From a checkpoint of a small masked image model.
Model: 20.6M parameters, 24-pixel images, arch vit, norm layernorm, activation swiglu, patch size [8, 8], layers 6, width 512.
Training: soap at rate 0.0018, batches of 256.
Data: trained on retinal OCT scans (Kermany 2017), 98430 training examples.
Rows from block 2 of a small masked image model, named by matrix and row number. Rows with one number belong to one neuron. Each number is 200 + 40 x the weight over its row's rms, rounded and kept within 0 to 999. All counts start at 0.
After each neuron's rows are labels from the 100 images, of 14848, where the neuron reaches its largest size: "place" is the part of the image that holds the peak; "strongest on" is what is common among them. Only what is clearly more common there than usual is listed. The data: retinal OCT scans (Kermany 2017). In brackets: how many of the 100.
# gate: MLP gate (model.blocks.2.mlp.gate.weight, 1360x512), inputs 430-511
# fc1: MLP up (model.blocks.2.mlp.fc1.weight, 1360x512), inputs 430-511
# fc2: MLP down (model.blocks.2.mlp.fc2.weight, 512x1360, transposed), outputs 430-511

gate.421,182,241,210,214,230,224,264,168,291,200,243,249,139,156,238,252,267,265,247,214,274,175,243,261,209,153,238,174,214,196,207,165,246,169,249,128,248,228,191,250,217,197,256,213,254,141,141,201,179,232,180,181,215,198,142,251,215,170,240,236,253,177,97,148,235,241,189,184,196,181,161,278,208,163,153,159,219,178,172,192,157,192
fc1.421,192,216,131,247,180,150,196,239,130,243,259,144,239,214,176,247,155,186,137,190,255,184,174,241,213,224,217,205,218,226,224,209,119,210,219,303,222,183,212,222,176,193,180,172,169,236,210,218,236,169,154,176,183,242,229,240,177,185,139,139,190,229,256,192,200,173,217,288,214,208,263,159,148,199,169,176,224,216,166,141,108,177
fc2.421,266,195,198,176,220,264,185,90,247,166,118,232,164,206,182,148,281,194,217,192,173,222,189,188,148,182,231,196,261,250,213,182,219,179,193,169,217,168,126,178,225,236,220,153,192,258,245,209,219,91,246,168,210,148,192,165,172,176,251,192,146,233,139,228,259,190,171,224,146,195,171,251,226,240,205,215,171,211,208,215,306,141
place: bottom left (62)
strongest on: finding: normal (80)

gate.218,148,219,257,205,176,267,135,263,258,234,158,236,232,183,224,186,216,242,226,244,185,221,152,183,201,203,150,199,252,260,198,167,127,181,221,129,214,237,162,264,254,231,153,208,213,199,247,193,143,225,218,126,201,175,165,177,169,188,134,104,166,182,153,241,202,190,178,224,222,181,195,199,198,207,199,224,196,255,217,136,186,133
fc1.218,243,203,217,203,203,186,201,231,226,244,264,207,167,152,230,206,222,186,194,199,135,201,227,222,248,170,192,215,146,173,223,240,211,214,181,198,215,155,190,277,232,216,216,302,179,155,159,212,156,191,225,204,238,217,250,224,222,318,213,250,249,266,148,187,172,230,179,117,190,260,312,182,214,218,208,203,198,213,221,254,196,182
fc2.218,186,149,221,225,256,204,223,227,220,198,277,249,158,237,257,193,185,232,168,218,182,128,222,154,240,174,165,194,206,185,191,183,242,225,133,194,187,152,211,251,168,208,163,215,234,233,151,227,227,191,177,163,202,131,219,202,202,160,225,245,147,219,162,171,199,231,178,143,196,270,257,193,240,210,170,191,233,218,181,231,218,196
place: middle right (51)
strongest on: finding: diabetic macular edema (29)

gate.268,193,178,242,215,164,124,208,231,246,175,250,233,225,229,222,180,155,258,170,241,242,220,210,219,274,172,173,138,146,244,227,215,177,185,231,214,149,266,178,181,144,134,268,284,125,130,159,274,176,188,183,190,209,188,169,207,195,266,202,179,198,193,219,160,228,188,160,268,246,201,227,210,201,262,219,206,211,210,110,228,184,175
fc1.268,201,261,208,167,197,189,164,198,196,142,198,180,175,214,215,275,205,180,219,188,170,281,194,233,207,197,126,215,142,162,192,221,252,186,188,201,200,266,105,139,141,163,245,188,174,144,207,152,193,183,182,162,283,242,233,202,184,255,187,288,207,198,212,225,168,200,147,296,207,175,197,215,193,211,222,208,223,186,148,174,205,230
fc2.268,207,199,208,191,166,184,214,226,176,167,223,145,181,255,174,197,208,181,279,174,193,237,209,168,175,172,196,138,197,237,133,273,243,254,305,198,220,165,222,183,264,141,198,181,199,180,280,192,177,198,179,246,167,193,129,260,164,253,186,143,195,113,147,222,210,210,238,205,128,196,170,231,243,212,211,225,195,195,184,254,157,230
place: bottom left (53); middle left (27)
strongest on: finding: diabetic macular edema (69)

gate.107,194,247,191,206,193,239,206,234,221,236,213,228,114,182,132,215,170,173,150,174,195,208,224,209,163,224,170,168,147,275,211,199,145,244,197,135,190,205,184,181,227,152,241,254,249,150,236,192,155,199,214,222,235,288,215,228,187,158,207,192,164,227,253,164,259,182,218,147,258,223,235,181,213,215,179,205,252,192,199,204,250,201
fc1.107,216,233,224,245,148,235,173,179,205,227,199,254,127,256,163,206,186,182,219,179,226,176,238,195,218,212,152,189,222,245,193,201,118,197,216,148,184,220,185,251,179,167,191,229,243,207,245,195,194,120,198,175,217,258,201,216,166,154,233,152,163,232,230,215,276,174,226,143,201,279,185,179,206,186,218,214,301,177,184,238,244,223
fc2.107,142,197,181,240,192,177,186,244,177,181,201,161,139,222,175,203,183,208,233,151,212,173,246,234,217,236,253,248,203,259,154,170,209,221,214,201,197,263,248,223,198,236,250,194,207,88,207,271,211,190,227,146,204,221,167,218,171,183,195,269,159,241,213,144,189,246,254,219,255,217,205,173,250,180,190,209,241,140,227,170,210,160
place: middle right (36); middle left (36)
strongest on: finding: normal (83)

gate.25,265,227,52,240,202,211,310,236,211,234,161,202,189,185,214,135,158,246,157,227,210,169,199,244,227,157,254,283,227,299,211,201,173,146,217,192,211,168,147,193,204,153,174,301,219,167,204,207,225,200,112,174,210,198,167,246,164,203,170,162,256,214,163,190,120,206,218,195,202,246,247,221,137,160,193,220,217,177,128,259,252,138
fc1.25,200,184,302,220,194,161,197,216,164,140,209,189,275,178,211,226,136,189,213,149,174,303,268,188,162,199,139,131,106,239,208,163,254,177,180,183,139,233,165,165,190,250,185,176,166,214,241,183,218,204,216,167,241,185,192,170,244,126,252,232,195,185,184,229,201,203,162,271,233,133,215,294,256,179,212,165,229,215,193,183,139,223
fc2.25,181,130,238,225,130,219,198,192,205,209,173,202,244,188,188,214,208,174,221,199,229,217,161,189,140,159,129,246,178,199,199,198,247,183,192,189,250,248,175,147,219,216,154,193,235,234,171,165,307,116,202,243,211,166,154,178,223,196,136,284,215,172,245,197,287,179,188,231,269,123,228,293,249,265,215,266,216,138,134,171,182,192
place: middle right (87)
strongest on: finding: normal (79)

gate.428,121,246,169,248,225,190,201,208,271,142,167,170,173,143,210,247,195,170,163,184,263,256,245,247,162,199,170,196,205,283,237,239,214,187,247,219,195,197,157,167,158,178,138,222,157,225,232,208,200,170,156,174,160,181,225,177,237,247,163,175,195,225,230,187,250,220,137,241,261,189,231,240,275,175,188,218,200,194,217,174,118,229
fc1.428,248,184,210,200,263,272,198,194,261,228,280,244,170,262,235,243,169,233,228,131,179,145,129,222,217,213,221,208,268,195,244,173,248,192,203,198,190,172,164,218,172,186,235,158,154,243,230,68,183,200,200,96,204,185,115,179,292,219,184,210,187,213,183,214,118,301,201,241,204,196,268,228,251,152,170,145,262,153,233,156,194,238
fc2.428,195,193,165,155,250,166,234,233,272,238,211,174,274,209,250,206,196,267,164,179,262,165,277,183,239,155,212,210,170,233,173,195,217,264,165,138,129,261,167,179,164,299,265,122,145,286,237,192,194,178,235,209,193,112,190,153,193,174,151,175,206,253,195,175,284,164,234,208,209,209,254,196,220,194,170,209,187,192,174,237,147,227
place: bottom left (34)
strongest on: finding: choroidal neovascularization (59)

gate.685,259,184,163,159,120,182,197,262,208,211,225,202,141,279,169,213,190,177,232,239,254,140,170,258,171,144,171,206,139,154,176,208,276,190,188,186,218,187,173,172,190,181,266,147,178,176,125,195,202,126,241,208,191,263,198,216,187,189,94,166,279,233,213,251,121,142,237,173,212,188,248,174,145,279,151,169,218,134,156,232,223,218
fc1.685,198,248,181,214,228,210,221,202,171,194,212,185,204,241,168,236,95,177,192,252,173,211,265,200,247,225,231,130,258,160,201,198,232,213,196,185,291,219,169,210,174,262,266,215,179,215,257,179,147,177,163,202,222,240,213,223,231,146,216,165,225,203,168,151,183,166,242,227,236,240,132,167,116,204,256,147,240,177,170,204,170,162
fc2.685,236,131,210,157,190,97,202,152,183,183,242,197,205,199,163,275,178,218,184,201,179,225,180,297,170,177,134,186,149,165,153,251,222,273,225,192,146,310,207,211,235,229,290,164,207,220,220,194,190,212,174,242,196,173,139,220,148,226,181,192,159,196,217,232,178,243,222,163,207,185,205,191,204,231,245,192,221,214,230,160,234,119
place: bottom left (57); bottom centre (41)
strongest on: finding: choroidal neovascularization (73)

gate.507,168,174,161,224,208,181,261,269,254,244,171,186,208,250,184,155,195,149,125,239,262,165,285,193,193,196,213,176,234,206,266,188,152,183,207,177,195,242,230,183,210,179,183,195,195,219,261,196,236,177,137,198,212,138,226,204,147,186,295,197,167,128,145,184,152,189,209,237,169,163,221,167,241,214,190,236,174,199,227,196,144,247
fc1.507,169,225,204,148,169,202,201,233,196,165,181,219,182,203,119,172,251,275,268,161,251,220,238,239,194,205,126,207,177,204,178,232,196,162,211,177,263,224,237,184,221,202,187,309,146,161,168,203,182,219,116,168,159,252,169,224,178,186,116,235,218,151,248,243,216,191,237,146,197,179,154,284,175,113,211,212,171,110,180,214,148,210
fc2.507,202,202,168,164,215,200,272,204,189,160,173,233,185,153,168,163,192,157,130,229,165,134,197,170,249,207,263,142,208,166,241,157,213,192,156,216,135,232,207,207,192,162,185,216,239,205,174,191,206,219,250,211,210,224,168,246,215,172,250,239,200,206,217,236,180,174,243,232,206,208,226,144,278,253,239,261,226,203,173,226,218,181
place: bottom left (100)
strongest on: finding: diabetic macular edema (34)

gate.39,191,224,274,281,214,270,140,129,219,150,120,258,155,141,215,242,297,225,176,194,240,254,149,243,124,242,183,267,126,185,242,231,250,182,239,225,143,299,136,189,243,216,246,248,197,178,217,186,166,204,158,269,256,116,286,196,193,123,157,251,204,135,291,107,157,182,159,258,183,227,185,248,162,183,226,169,176,252,189,185,248,291
fc1.39,161,163,227,169,151,210,215,204,246,272,229,255,147,203,205,207,145,190,308,237,212,166,251,193,281,183,247,112,226,188,251,234,242,235,137,150,236,129,193,247,160,191,168,176,192,250,218,292,193,205,257,191,165,194,159,230,153,229,277,195,215,178,171,148,213,260,299,88,238,111,240,201,266,233,191,222,235,186,166,267,186,240
fc2.39,117,237,227,249,145,170,177,191,139,219,142,256,242,162,251,269,170,198,272,275,214,168,200,254,195,168,197,175,127,206,220,118,187,186,245,271,183,146,215,149,239,197,202,207,251,195,292,264,180,226,169,145,230,197,175,175,253,161,181,216,226,239,203,239,106,229,157,199,326,208,243,170,220,223,140,174,146,240,189,175,211,204
place: bottom left (44); middle left (32)
strongest on: finding: diabetic macular edema (60)

gate.672,208,129,241,245,192,247,160,204,204,182,190,153,244,219,220,241,153,222,253,265,184,266,251,191,209,227,184,234,198,310,183,190,214,204,211,249,195,206,228,139,208,195,177,258,181,197,146,238,211,219,237,265,228,101,155,124,232,254,189,206,204,193,211,203,171,255,159,216,219,147,245,260,223,197,203,194,271,135,179,205,184,188
fc1.672,188,192,220,172,214,200,158,188,196,223,200,261,212,222,171,187,158,271,191,197,179,155,193,208,186,217,243,206,151,156,209,260,209,171,173,142,177,202,259,236,211,163,254,216,207,200,199,177,224,232,167,223,195,259,219,199,208,226,134,246,246,177,147,263,220,129,187,229,181,122,179,233,204,204,242,204,192,199,193,241,185,180
fc2.672,208,112,142,156,231,272,211,198,187,186,219,236,204,164,285,228,140,139,206,222,226,217,158,220,124,233,244,249,209,193,209,239,153,221,116,185,193,197,145,147,222,215,233,197,153,208,226,238,237,228,195,171,178,222,214,209,167,203,197,174,237,239,244,203,192,220,210,226,95,213,74,239,112,141,222,216,243,230,258,198,205,195
place: bottom left (38)
strongest on: finding: diabetic macular edema (54)

gate.747,161,181,169,253,171,161,222,226,182,186,172,213,227,175,281,253,138,206,173,137,254,186,132,248,173,156,219,233,191,190,216,255,160,189,180,160,215,219,211,166,200,195,212,204,269,148,231,213,150,249,201,141,202,150,202,164,195,245,236,208,249,243,243,115,190,289,248,204,183,176,182,204,247,172,215,178,211,199,237,269,172,205
fc1.747,283,172,228,172,177,263,224,226,229,198,202,234,211,190,216,217,254,218,199,190,177,181,201,223,227,202,156,201,184,218,165,170,274,264,199,99,190,125,288,194,251,153,203,230,234,182,187,184,205,176,220,243,216,207,255,214,210,142,221,142,139,169,188,169,260,194,170,171,194,185,197,216,123,193,197,186,157,202,157,269,180,239
fc2.747,217,172,232,247,192,200,201,176,109,149,194,177,238,190,238,211,218,180,167,189,212,200,175,131,132,152,193,163,260,169,225,166,188,166,259,239,182,230,266,271,236,279,202,314,219,170,172,140,195,158,167,252,262,206,228,262,133,241,202,150,144,216,168,245,260,230,207,228,154,212,152,144,125,75,244,217,175,158,179,166,261,279
place: middle right (40)
strongest on: finding: diabetic macular edema (35)