{"dataset": "retinal OCT scans (Kermany 2017)", "mask_ratio": 0.75, "head_dim": 32, "dropout": 0.1, "layers": 6, "eps": 1e-08, "precondition_frequency": 32, "steps": 31200, "adamw_weight_decay_other_params": 0}
Rows from block 3 of a small masked image model, named by matrix and row number. Rows with one number belong to one neuron. Each number is 500 + 40 x the weight over its row's rms, rounded and kept within 0 to 999. All counts start at 0. Numbers have three digits each.
After each neuron's rows are labels from the 100 images, of 14848, where the neuron reaches its largest size: "strongest on" is what is common among them. Only what is clearly more common there than usual is listed. The data: retinal OCT scans (Kermany 2017). In brackets: how many of the 100.
# gate: MLP gate (model.blocks.3.mlp.gate.weight, 1360x512), inputs 412-511
# fc1: MLP up (model.blocks.3.mlp.fc1.weight, 1360x512), inputs 412-511
# fc2: MLP down (model.blocks.3.mlp.fc2.weight, 512x1360, transposed), outputs 412-511

gate.445:487545464500451501572527521499504494456534445493578533476510543496470457485482500500511518488516502506461456487510515466539499453542482454537499523501506554485562417430521519543416517598512481460521538441459496550573484474443489480561472519500487565510534461482594500517553489494483506512440560384474
fc1.445:507430475550511575408484519488404459449517434482498409557372518503551526518467458419465553454535461478566498567454509481560506488435525524540492431515441496581522510459441530481513478548447529512463526468404495526529450513548552446415536546581467479463511519430495506508498497479520496520491446516508
fc2.445:501567557466430480467518434600489539495488486540579530445520549473481546506468487412479489444500499491498498550466509516503489464499439468473466404559557539477528560561493476597497583563501457488486480504511457559468550505459508467472506470513574413521536467534520480469504536559532425515480495485532
strongest on: finding: choroidal neovascularization (63)

gate.710:462533432515437440552496477498552535509417495461514444474508507441536510490527460489557510461496418446565450513519460474562536487459516511557486455507507552554536435546543531413517484560538518492548468465437471520463573483512518430557465477514479448523495418487508518468505488438524523440471513502518
fc1.710:541552536504514517543487492437465454501463485577529507493590540440399543515516522468496485484488596531517473556502529451560534495505532443509525473434521441572509492515546552532510509558517532515467482434527447523430537488546476512526562548515525460520479453534520488573486442472492484520491468445500
fc2.710:508551473582515495539517520504523514447470510519473405529551525483478458529506548493502519424461472469466483494541533469525517518498531518462510534514478502474510494506485504557461429566556510514459453488450430527459501425476523485556519509501482463561444487562529505535454587467441498467534483427536
strongest on: finding: diabetic macular edema (41)

gate.582:425480460452472461496499525525577497561506486522516527463545529481519512545528448494500431516514536453507563532475570566455522527465532546533447572490450459453528488564509526504485492488546538507508505489468567534483490515532437473466468557417444597502560555446421464553450467509501455483528551542520
fc1.582:529505502511551478486478499475554461546491475570588484456409487432453591477446421438530402518516494528447576506491486554504522549559600506476497528474492500422566509539554481533492422487554485578484565459507515553475412447495488466485504519466504511498593483501511533527519467521452425471529590537500
fc2.582:476544482527485524560512494527495431455453480529475565546532535538497463488523510543472476436586560499461421512522533554503471429505532472529493539540435538510532508501475527455438491509535462430439463573495520471525515540501501513449463497544525510552506477525489523502573476443566531439494478465494
strongest on: finding: diabetic macular edema (33)

gate.759:595484501486428534546567494533483514501535498451548479575458478476518485508469488497482466450538471524465443503499472455454479599461486534521519481452433537465579472450460526538434471538541492471461486474503442521553501531444545515475511487521500526471537489542472519538526503509527441501486459552531
fc1.759:500433557550452528499444458500507492478521515509552496451548425542500539499456512512520489489561482443494451499496519497425528547487444539473526498471527478441542456458541483553495491415507495507451555504476452624521432581483519480497499455468513548423512423483461510552510479474520466460454490487542
fc2.759:524552571499537432514474573481525490400518473498483408539521537513487498626525508479470607528548573467493513502522487537535470499481543533387495431460470469553483544457508454500515510506478476455492474537584500440495526517538475473493526568428473509467525485483494478465451432525563567481491504458568
strongest on: finding: normal (84)

gate.369:442545495524499557539501476444470527497429489468495524557534511516456509476477497469501558471524505517558474553541481471489510532552517448521478461515534455489428471528547503468524450542539471576473521535478503452454527459500551534469520534508510493547503505420433516515519468466493521504479506461556
fc1.369:545551520515537509484475567493490420536454436458508494494482470588496437494483496507425465470486529554534516515485505579528423496549457506528449498519529502498430547469542514452452507457485509521503533498501527482551435534477475481516469482532475464430509479437546469502466433524504509455559483498494
fc2.369:455482460505543441529509518515498501528479555481617480532512446470503500554506486467539470557447472483431484450479498471590477467494565528491494470462491496528535535530512503466495527552507544573461552462497538526421560613438494502449519522473493526497495542488526462499508505523473451493550546502522
strongest on: finding: diabetic macular edema (33)

gate.413:515526510454596525507492444486503501507460570428458549480548444464520523518486490478523452505597491489491527495458460477488433470445574543514456472480499432457528503574524514534475609478530421488461434466457502524519545511504529442488470543575482449468520517575497499442544431525495485436519447528499
fc1.413:531542497514469517544519527490484551502522532490503459527489554454541451439485538540441516512519450518542522544496512466470476458465513488508475535507522436527542473555493430452436411520498529541428582543608503460559464473484538526505468509486537468568522491466485535447526512493496471504456523506590
fc2.413:512554496459507456488463445465527373604478450449521431514529595490558522427437497493477534501460513544509484470504569483564445510587515514500451460497425481521577520534455536515555553527442496453472536480508494525496555531464504527504487423507424487494532566478516527510513463479512555557480457479471
strongest on: finding: diabetic macular edema (29)

gate.160:472460516479527514524407576462499486489474477470528437510487491474527506491496494481543559496530509498485569554555493507488575550467420512528490530460503512502505463454536501515447457481526499542529492529403464537457546457412497424515432531526471522465488487496516511453465558459497532590513477504458
fc1.160:492510446453479515476531474496506556545529461510473553514462521514467518448476500511498412520525548508429416481462547489494467492498561481537494498536430566531503522529425480468524536509561467493469522404603558440517487549550485519511496525482477480529493476532439449522503493537460457507495484488548
fc2.160:493481495465468487559516446490456510513548537605472558457509550503551527493438434438464564525573503542485534514478548487487525467544473449526473472491499493539519466508471493516544537478425533516462571522570555510491480498565504483574423561529542529467602472584520486456502511512450448505487557497516
strongest on: finding: diabetic macular edema (42)

gate.67:508480522488567540499494503453514446519578541457524521512518574507519489560543456466495515556511479434443531525549506479579463511551539532487554538472530522426430507452515465477455467585480507474540567446515562539488534515517499564484559531498452553458504457532465479543459527537611541438501569521476
fc1.67:519491412525562503434470514476447467484500437515493447519524561493471525474535527439558465528509457536518479502478539476454553500497530479513495561471521491426463488556468508480511485554525570447441472492472515537525490525462428555472535504456444454466466529481504428542502533481585543525525603500448
fc2.67:497480477535427467494458536471454601446485460470447498488571544500455523474517526477507489525532466460449444481402487514509522464459556569481511488508570500484524511513538492501481498461507473559496533517540474484525494540492470531489588474523538506426568537507552546559440421509532566528499483444495
strongest on: finding: choroidal neovascularization (77)

gate.30:546544542511548555503484555557430484418502461499552474519488554484597532526469552526502577548453516480534496526529516514471511475548522528590467467459569463475492501470504530490540528547506552530483479462551474498468522453498559523485467502506496509458460538464505490466459489539462515491516469520477
fc1.30:487534497500511486480486528454448521408518429464553490530432464438507433499501547497573500449493534386460441586472588528512485491564545562541593473586554470454512516475499467477538503439478540523501454474504479475521490435553545478503496545472561553411482516558566534506453480473539568497489501548529
fc2.30:490472465490550447527562517481548527482504563496559488496426481578515560504536458454506447547439518481589531508442556543572482434464495473477424524556506579512578528530567466533434565541538434471522513528551522484519554491472477500499504443551466506585544541552471537532492546487468454512538513490569
strongest on: finding: normal (79)

gate.237:464433539575469518491507483435512497550502474425473533513548521448540487522495493430500540428531466431429464502429491457476450492447508520507449539485499509482490454522539444489582547496508479493537507470534519506565605502526549475585438559488468542497531515477486476503470506496550471481530445491446
fc1.237:436503479501490478534462532460505559492554451468469537516476544540517505553478437526488519496462486499533535496551463470526508517474474478479481489525492486596514580469491489511452432505511486477532502530491437537520483488491481539446561511550485539475481515520493514493573485507523563519465494522610
fc2.237:530562432446516524519496568516559583578513415536552462549502458415538466513538517491470481558531531432506493485458478564520454474417550553490494469532432476555534525586547468533622544477498566459492503478569486549448486472479495487517509541455536527478496451541578545490484504480552450547536516517492
strongest on: finding: diabetic macular edema (28)

gate.101:466586516516438542492502509447568560509547498480462465510472538497551418554474513546434475527510507421633534491486477509576508549497471497523453534508569492470424501556524561581481491501502471511509558549439529515460533592514509468554514546520523493478508543423488447539499486491492520540526537510479
fc1.101:559476463503559534440489515499513424425438515466498526428494511463506518560553499480492481525473548575557518525537509441492460534558511529476487564485498529501550498489552431488562475439487536501497462502496519467545550491491502523479500591533476527510448422472513479566591484535502457472471510454481
fc2.101:514490524518519494548503511562465511555538441510559491516596421471501564484452451407518538510500524466468530451502526424493521497488533496479485493499476484483550589461485500496494510542440466497538446471570452449588627542508552495513465571496477502527528514497481477569533492461549448493543582444531
strongest on: finding: diabetic macular edema (51)

gate.488:435570493503486478573502406516541479506488446543519498455548550536520555451555489545466525562570618544500524488543497473449529524558508534447522594450531469474543574483511484474511567536409454474497474458472473473554503516491492507465610501565525473534492488514503466513507556497499506446470487469538
fc1.488:485522506481569529476493455453440500508463545531498443525466485533536495507524437468510467453459435564450444502486487517458417475505495468431456484554496507539467471533455440528489480487457486518481479477525500496526402510467508434547483539535455493482530597469478479429492466487462572519446536561530
fc2.488:523540434489489556513454526452477534516498549530425532489444511539494486419417524550453528494506454488531495513530501464472536443547448495492510492444531369497463486467441456521498484530507554485516615489511501530565502521450444478460458496506520491465556439498498502523456481460517475521474483518567
strongest on: finding: diabetic macular edema (50)

gate.549:447487499418523388523510512459480566496520506406518465503489515490477452502459406470546368549530396456519453535501459561452530543501579518543512513507448477571540445544468463493506527522525514460514454471485519470522557506469520496485478512542414501452567441494408479527547510503490480472537478543547
fc1.549:430471488538436564489475484505550511468439479567479586486473393431541509492516450476509467504486594507462498534530491552473498454522472408524472481557546524441452509422515470492460436479504558546531515510472457446528483470448454497497503431477522510422467554489577467484462523526562555568460488502538
fc2.549:574508479572564507466490496509492504470429565499490472531536482506449534577541506447510532501484525526541593474465509545473585555565460508485397433564421572507526532458513419491454519563539507485489464458515503552543517516462502496496441510526473530478444505574526483522497504515454472498520551449583
strongest on: finding: diabetic macular edema (38)

gate.212:571588520554506549469481596479522492482527481496480494491546483475487477439484440521511502485539539494472408474508540443440554512495429505489473474450414508545461498501478480547511424483482547487477534457487580503480509444485530460483528477538447499439561492579509600482425403452493501507501567476509
fc1.212:529508482543469467562510552532492506496403526539481559500462416446486509501457493559566486494500532556459469445473562491503458458448476524513488494415484446457551506562491459396490470397443517482529576535557531503476527535497472562491531488500455499428514505610522481503531513502504477518521476504510
fc2.212:487517455587487560477452432555509515494466581575499539533573527557543501559506518505435455472520531556482517453493482495502533550542568560499476525509464525519620529562515492559467585560504506553473507490571557525494428482509537521573393535580485505476470509522448517493528510553469556438449517470506
strongest on: finding: diabetic macular edema (38)

gate.79:503476483530480469540449444493505575514485455482461477520474546477540421528448529538453509502536504533525477519465537528507528471503443450434539553484584466491567505570549585539503498503473425485438494565441474475439545478512508493510615515547524511512525487526531524449463496540482548418506443486549
fc1.79:500473493512467519557500443423439548507453437440484537478469536451483517455527517510500525491599523550517503548467455503488506443533500472551498488442456509456497516489498590533535471499555446499462502594454487526476548469479517470548504470502503490486501474531517501498508525575506523470432462469555
fc2.79:482469501517466498510508466558476540518530517463563502526518505498494529521506544484495499560535470469477445496548516529432535454483464466504521491479461447516538472473486424539476447564571508508514535485559456531523452478569416465500468574491526506455499472513460528562502523429537648551513514465516
strongest on: finding: normal (95)

gate.533:481451558461557495410544548511466513445483495472472444533523488527541466472492470471494521531464437526578476449538477522451508478495501516542459508508484544492380571515474434530532506587506411522460452509470499514513469449461487531511544534468481481500509458523517529452525531544494475537552442478456
fc1.533:517493515438475470530515538482560505494525530498499465509506505515514527495543494459484550503558529478551534529568542525512451451518521468510498462573547558451425558502483495509508509486539411469451513484491537512556463525504519519480527555488443449427487516495449572469478502477507565543564493534448
fc2.533:474530528515537503492499506489491429477536465498513537523514543475521477459529540477507481488574518516512516544585501500521511505448542524519460519498481493510479620482565536430428433472482463458457543471501500460491439509537543507540526507489414455474520454455476517506561365500447479538481480415539
strongest on: finding: normal (81)

gate.31:476553465489549466527525523565494492509433425433535524494457568541488551482477529590519558490567467505537544534537518523459615445501508506501568484555485512488430406410496470547510519541514539469519466571552488515456499419472477490483460558512524410525526469497538527495523483525490522506473554530467
fc1.31:478472492507554502468465556582527533482502449574585519403474518482430526481486597561517513439478492537532468546477564505503509520557431506540572474519563510541446456477532523570503494512489523484527487502488494500514437516483536492444530514469505532475458510508518496528527562517478553562523548475544
fc2.31:525578538476496510597511534463553465418535419469522470526515503521527544506487515512470492568542450579521436466528532524490491527492569524503441490558525490521514564455530483535452499494516520454534484501466514561467557468489544423600501523518574442534522533513557571446534460538516548499540461506533
strongest on: finding: normal (81)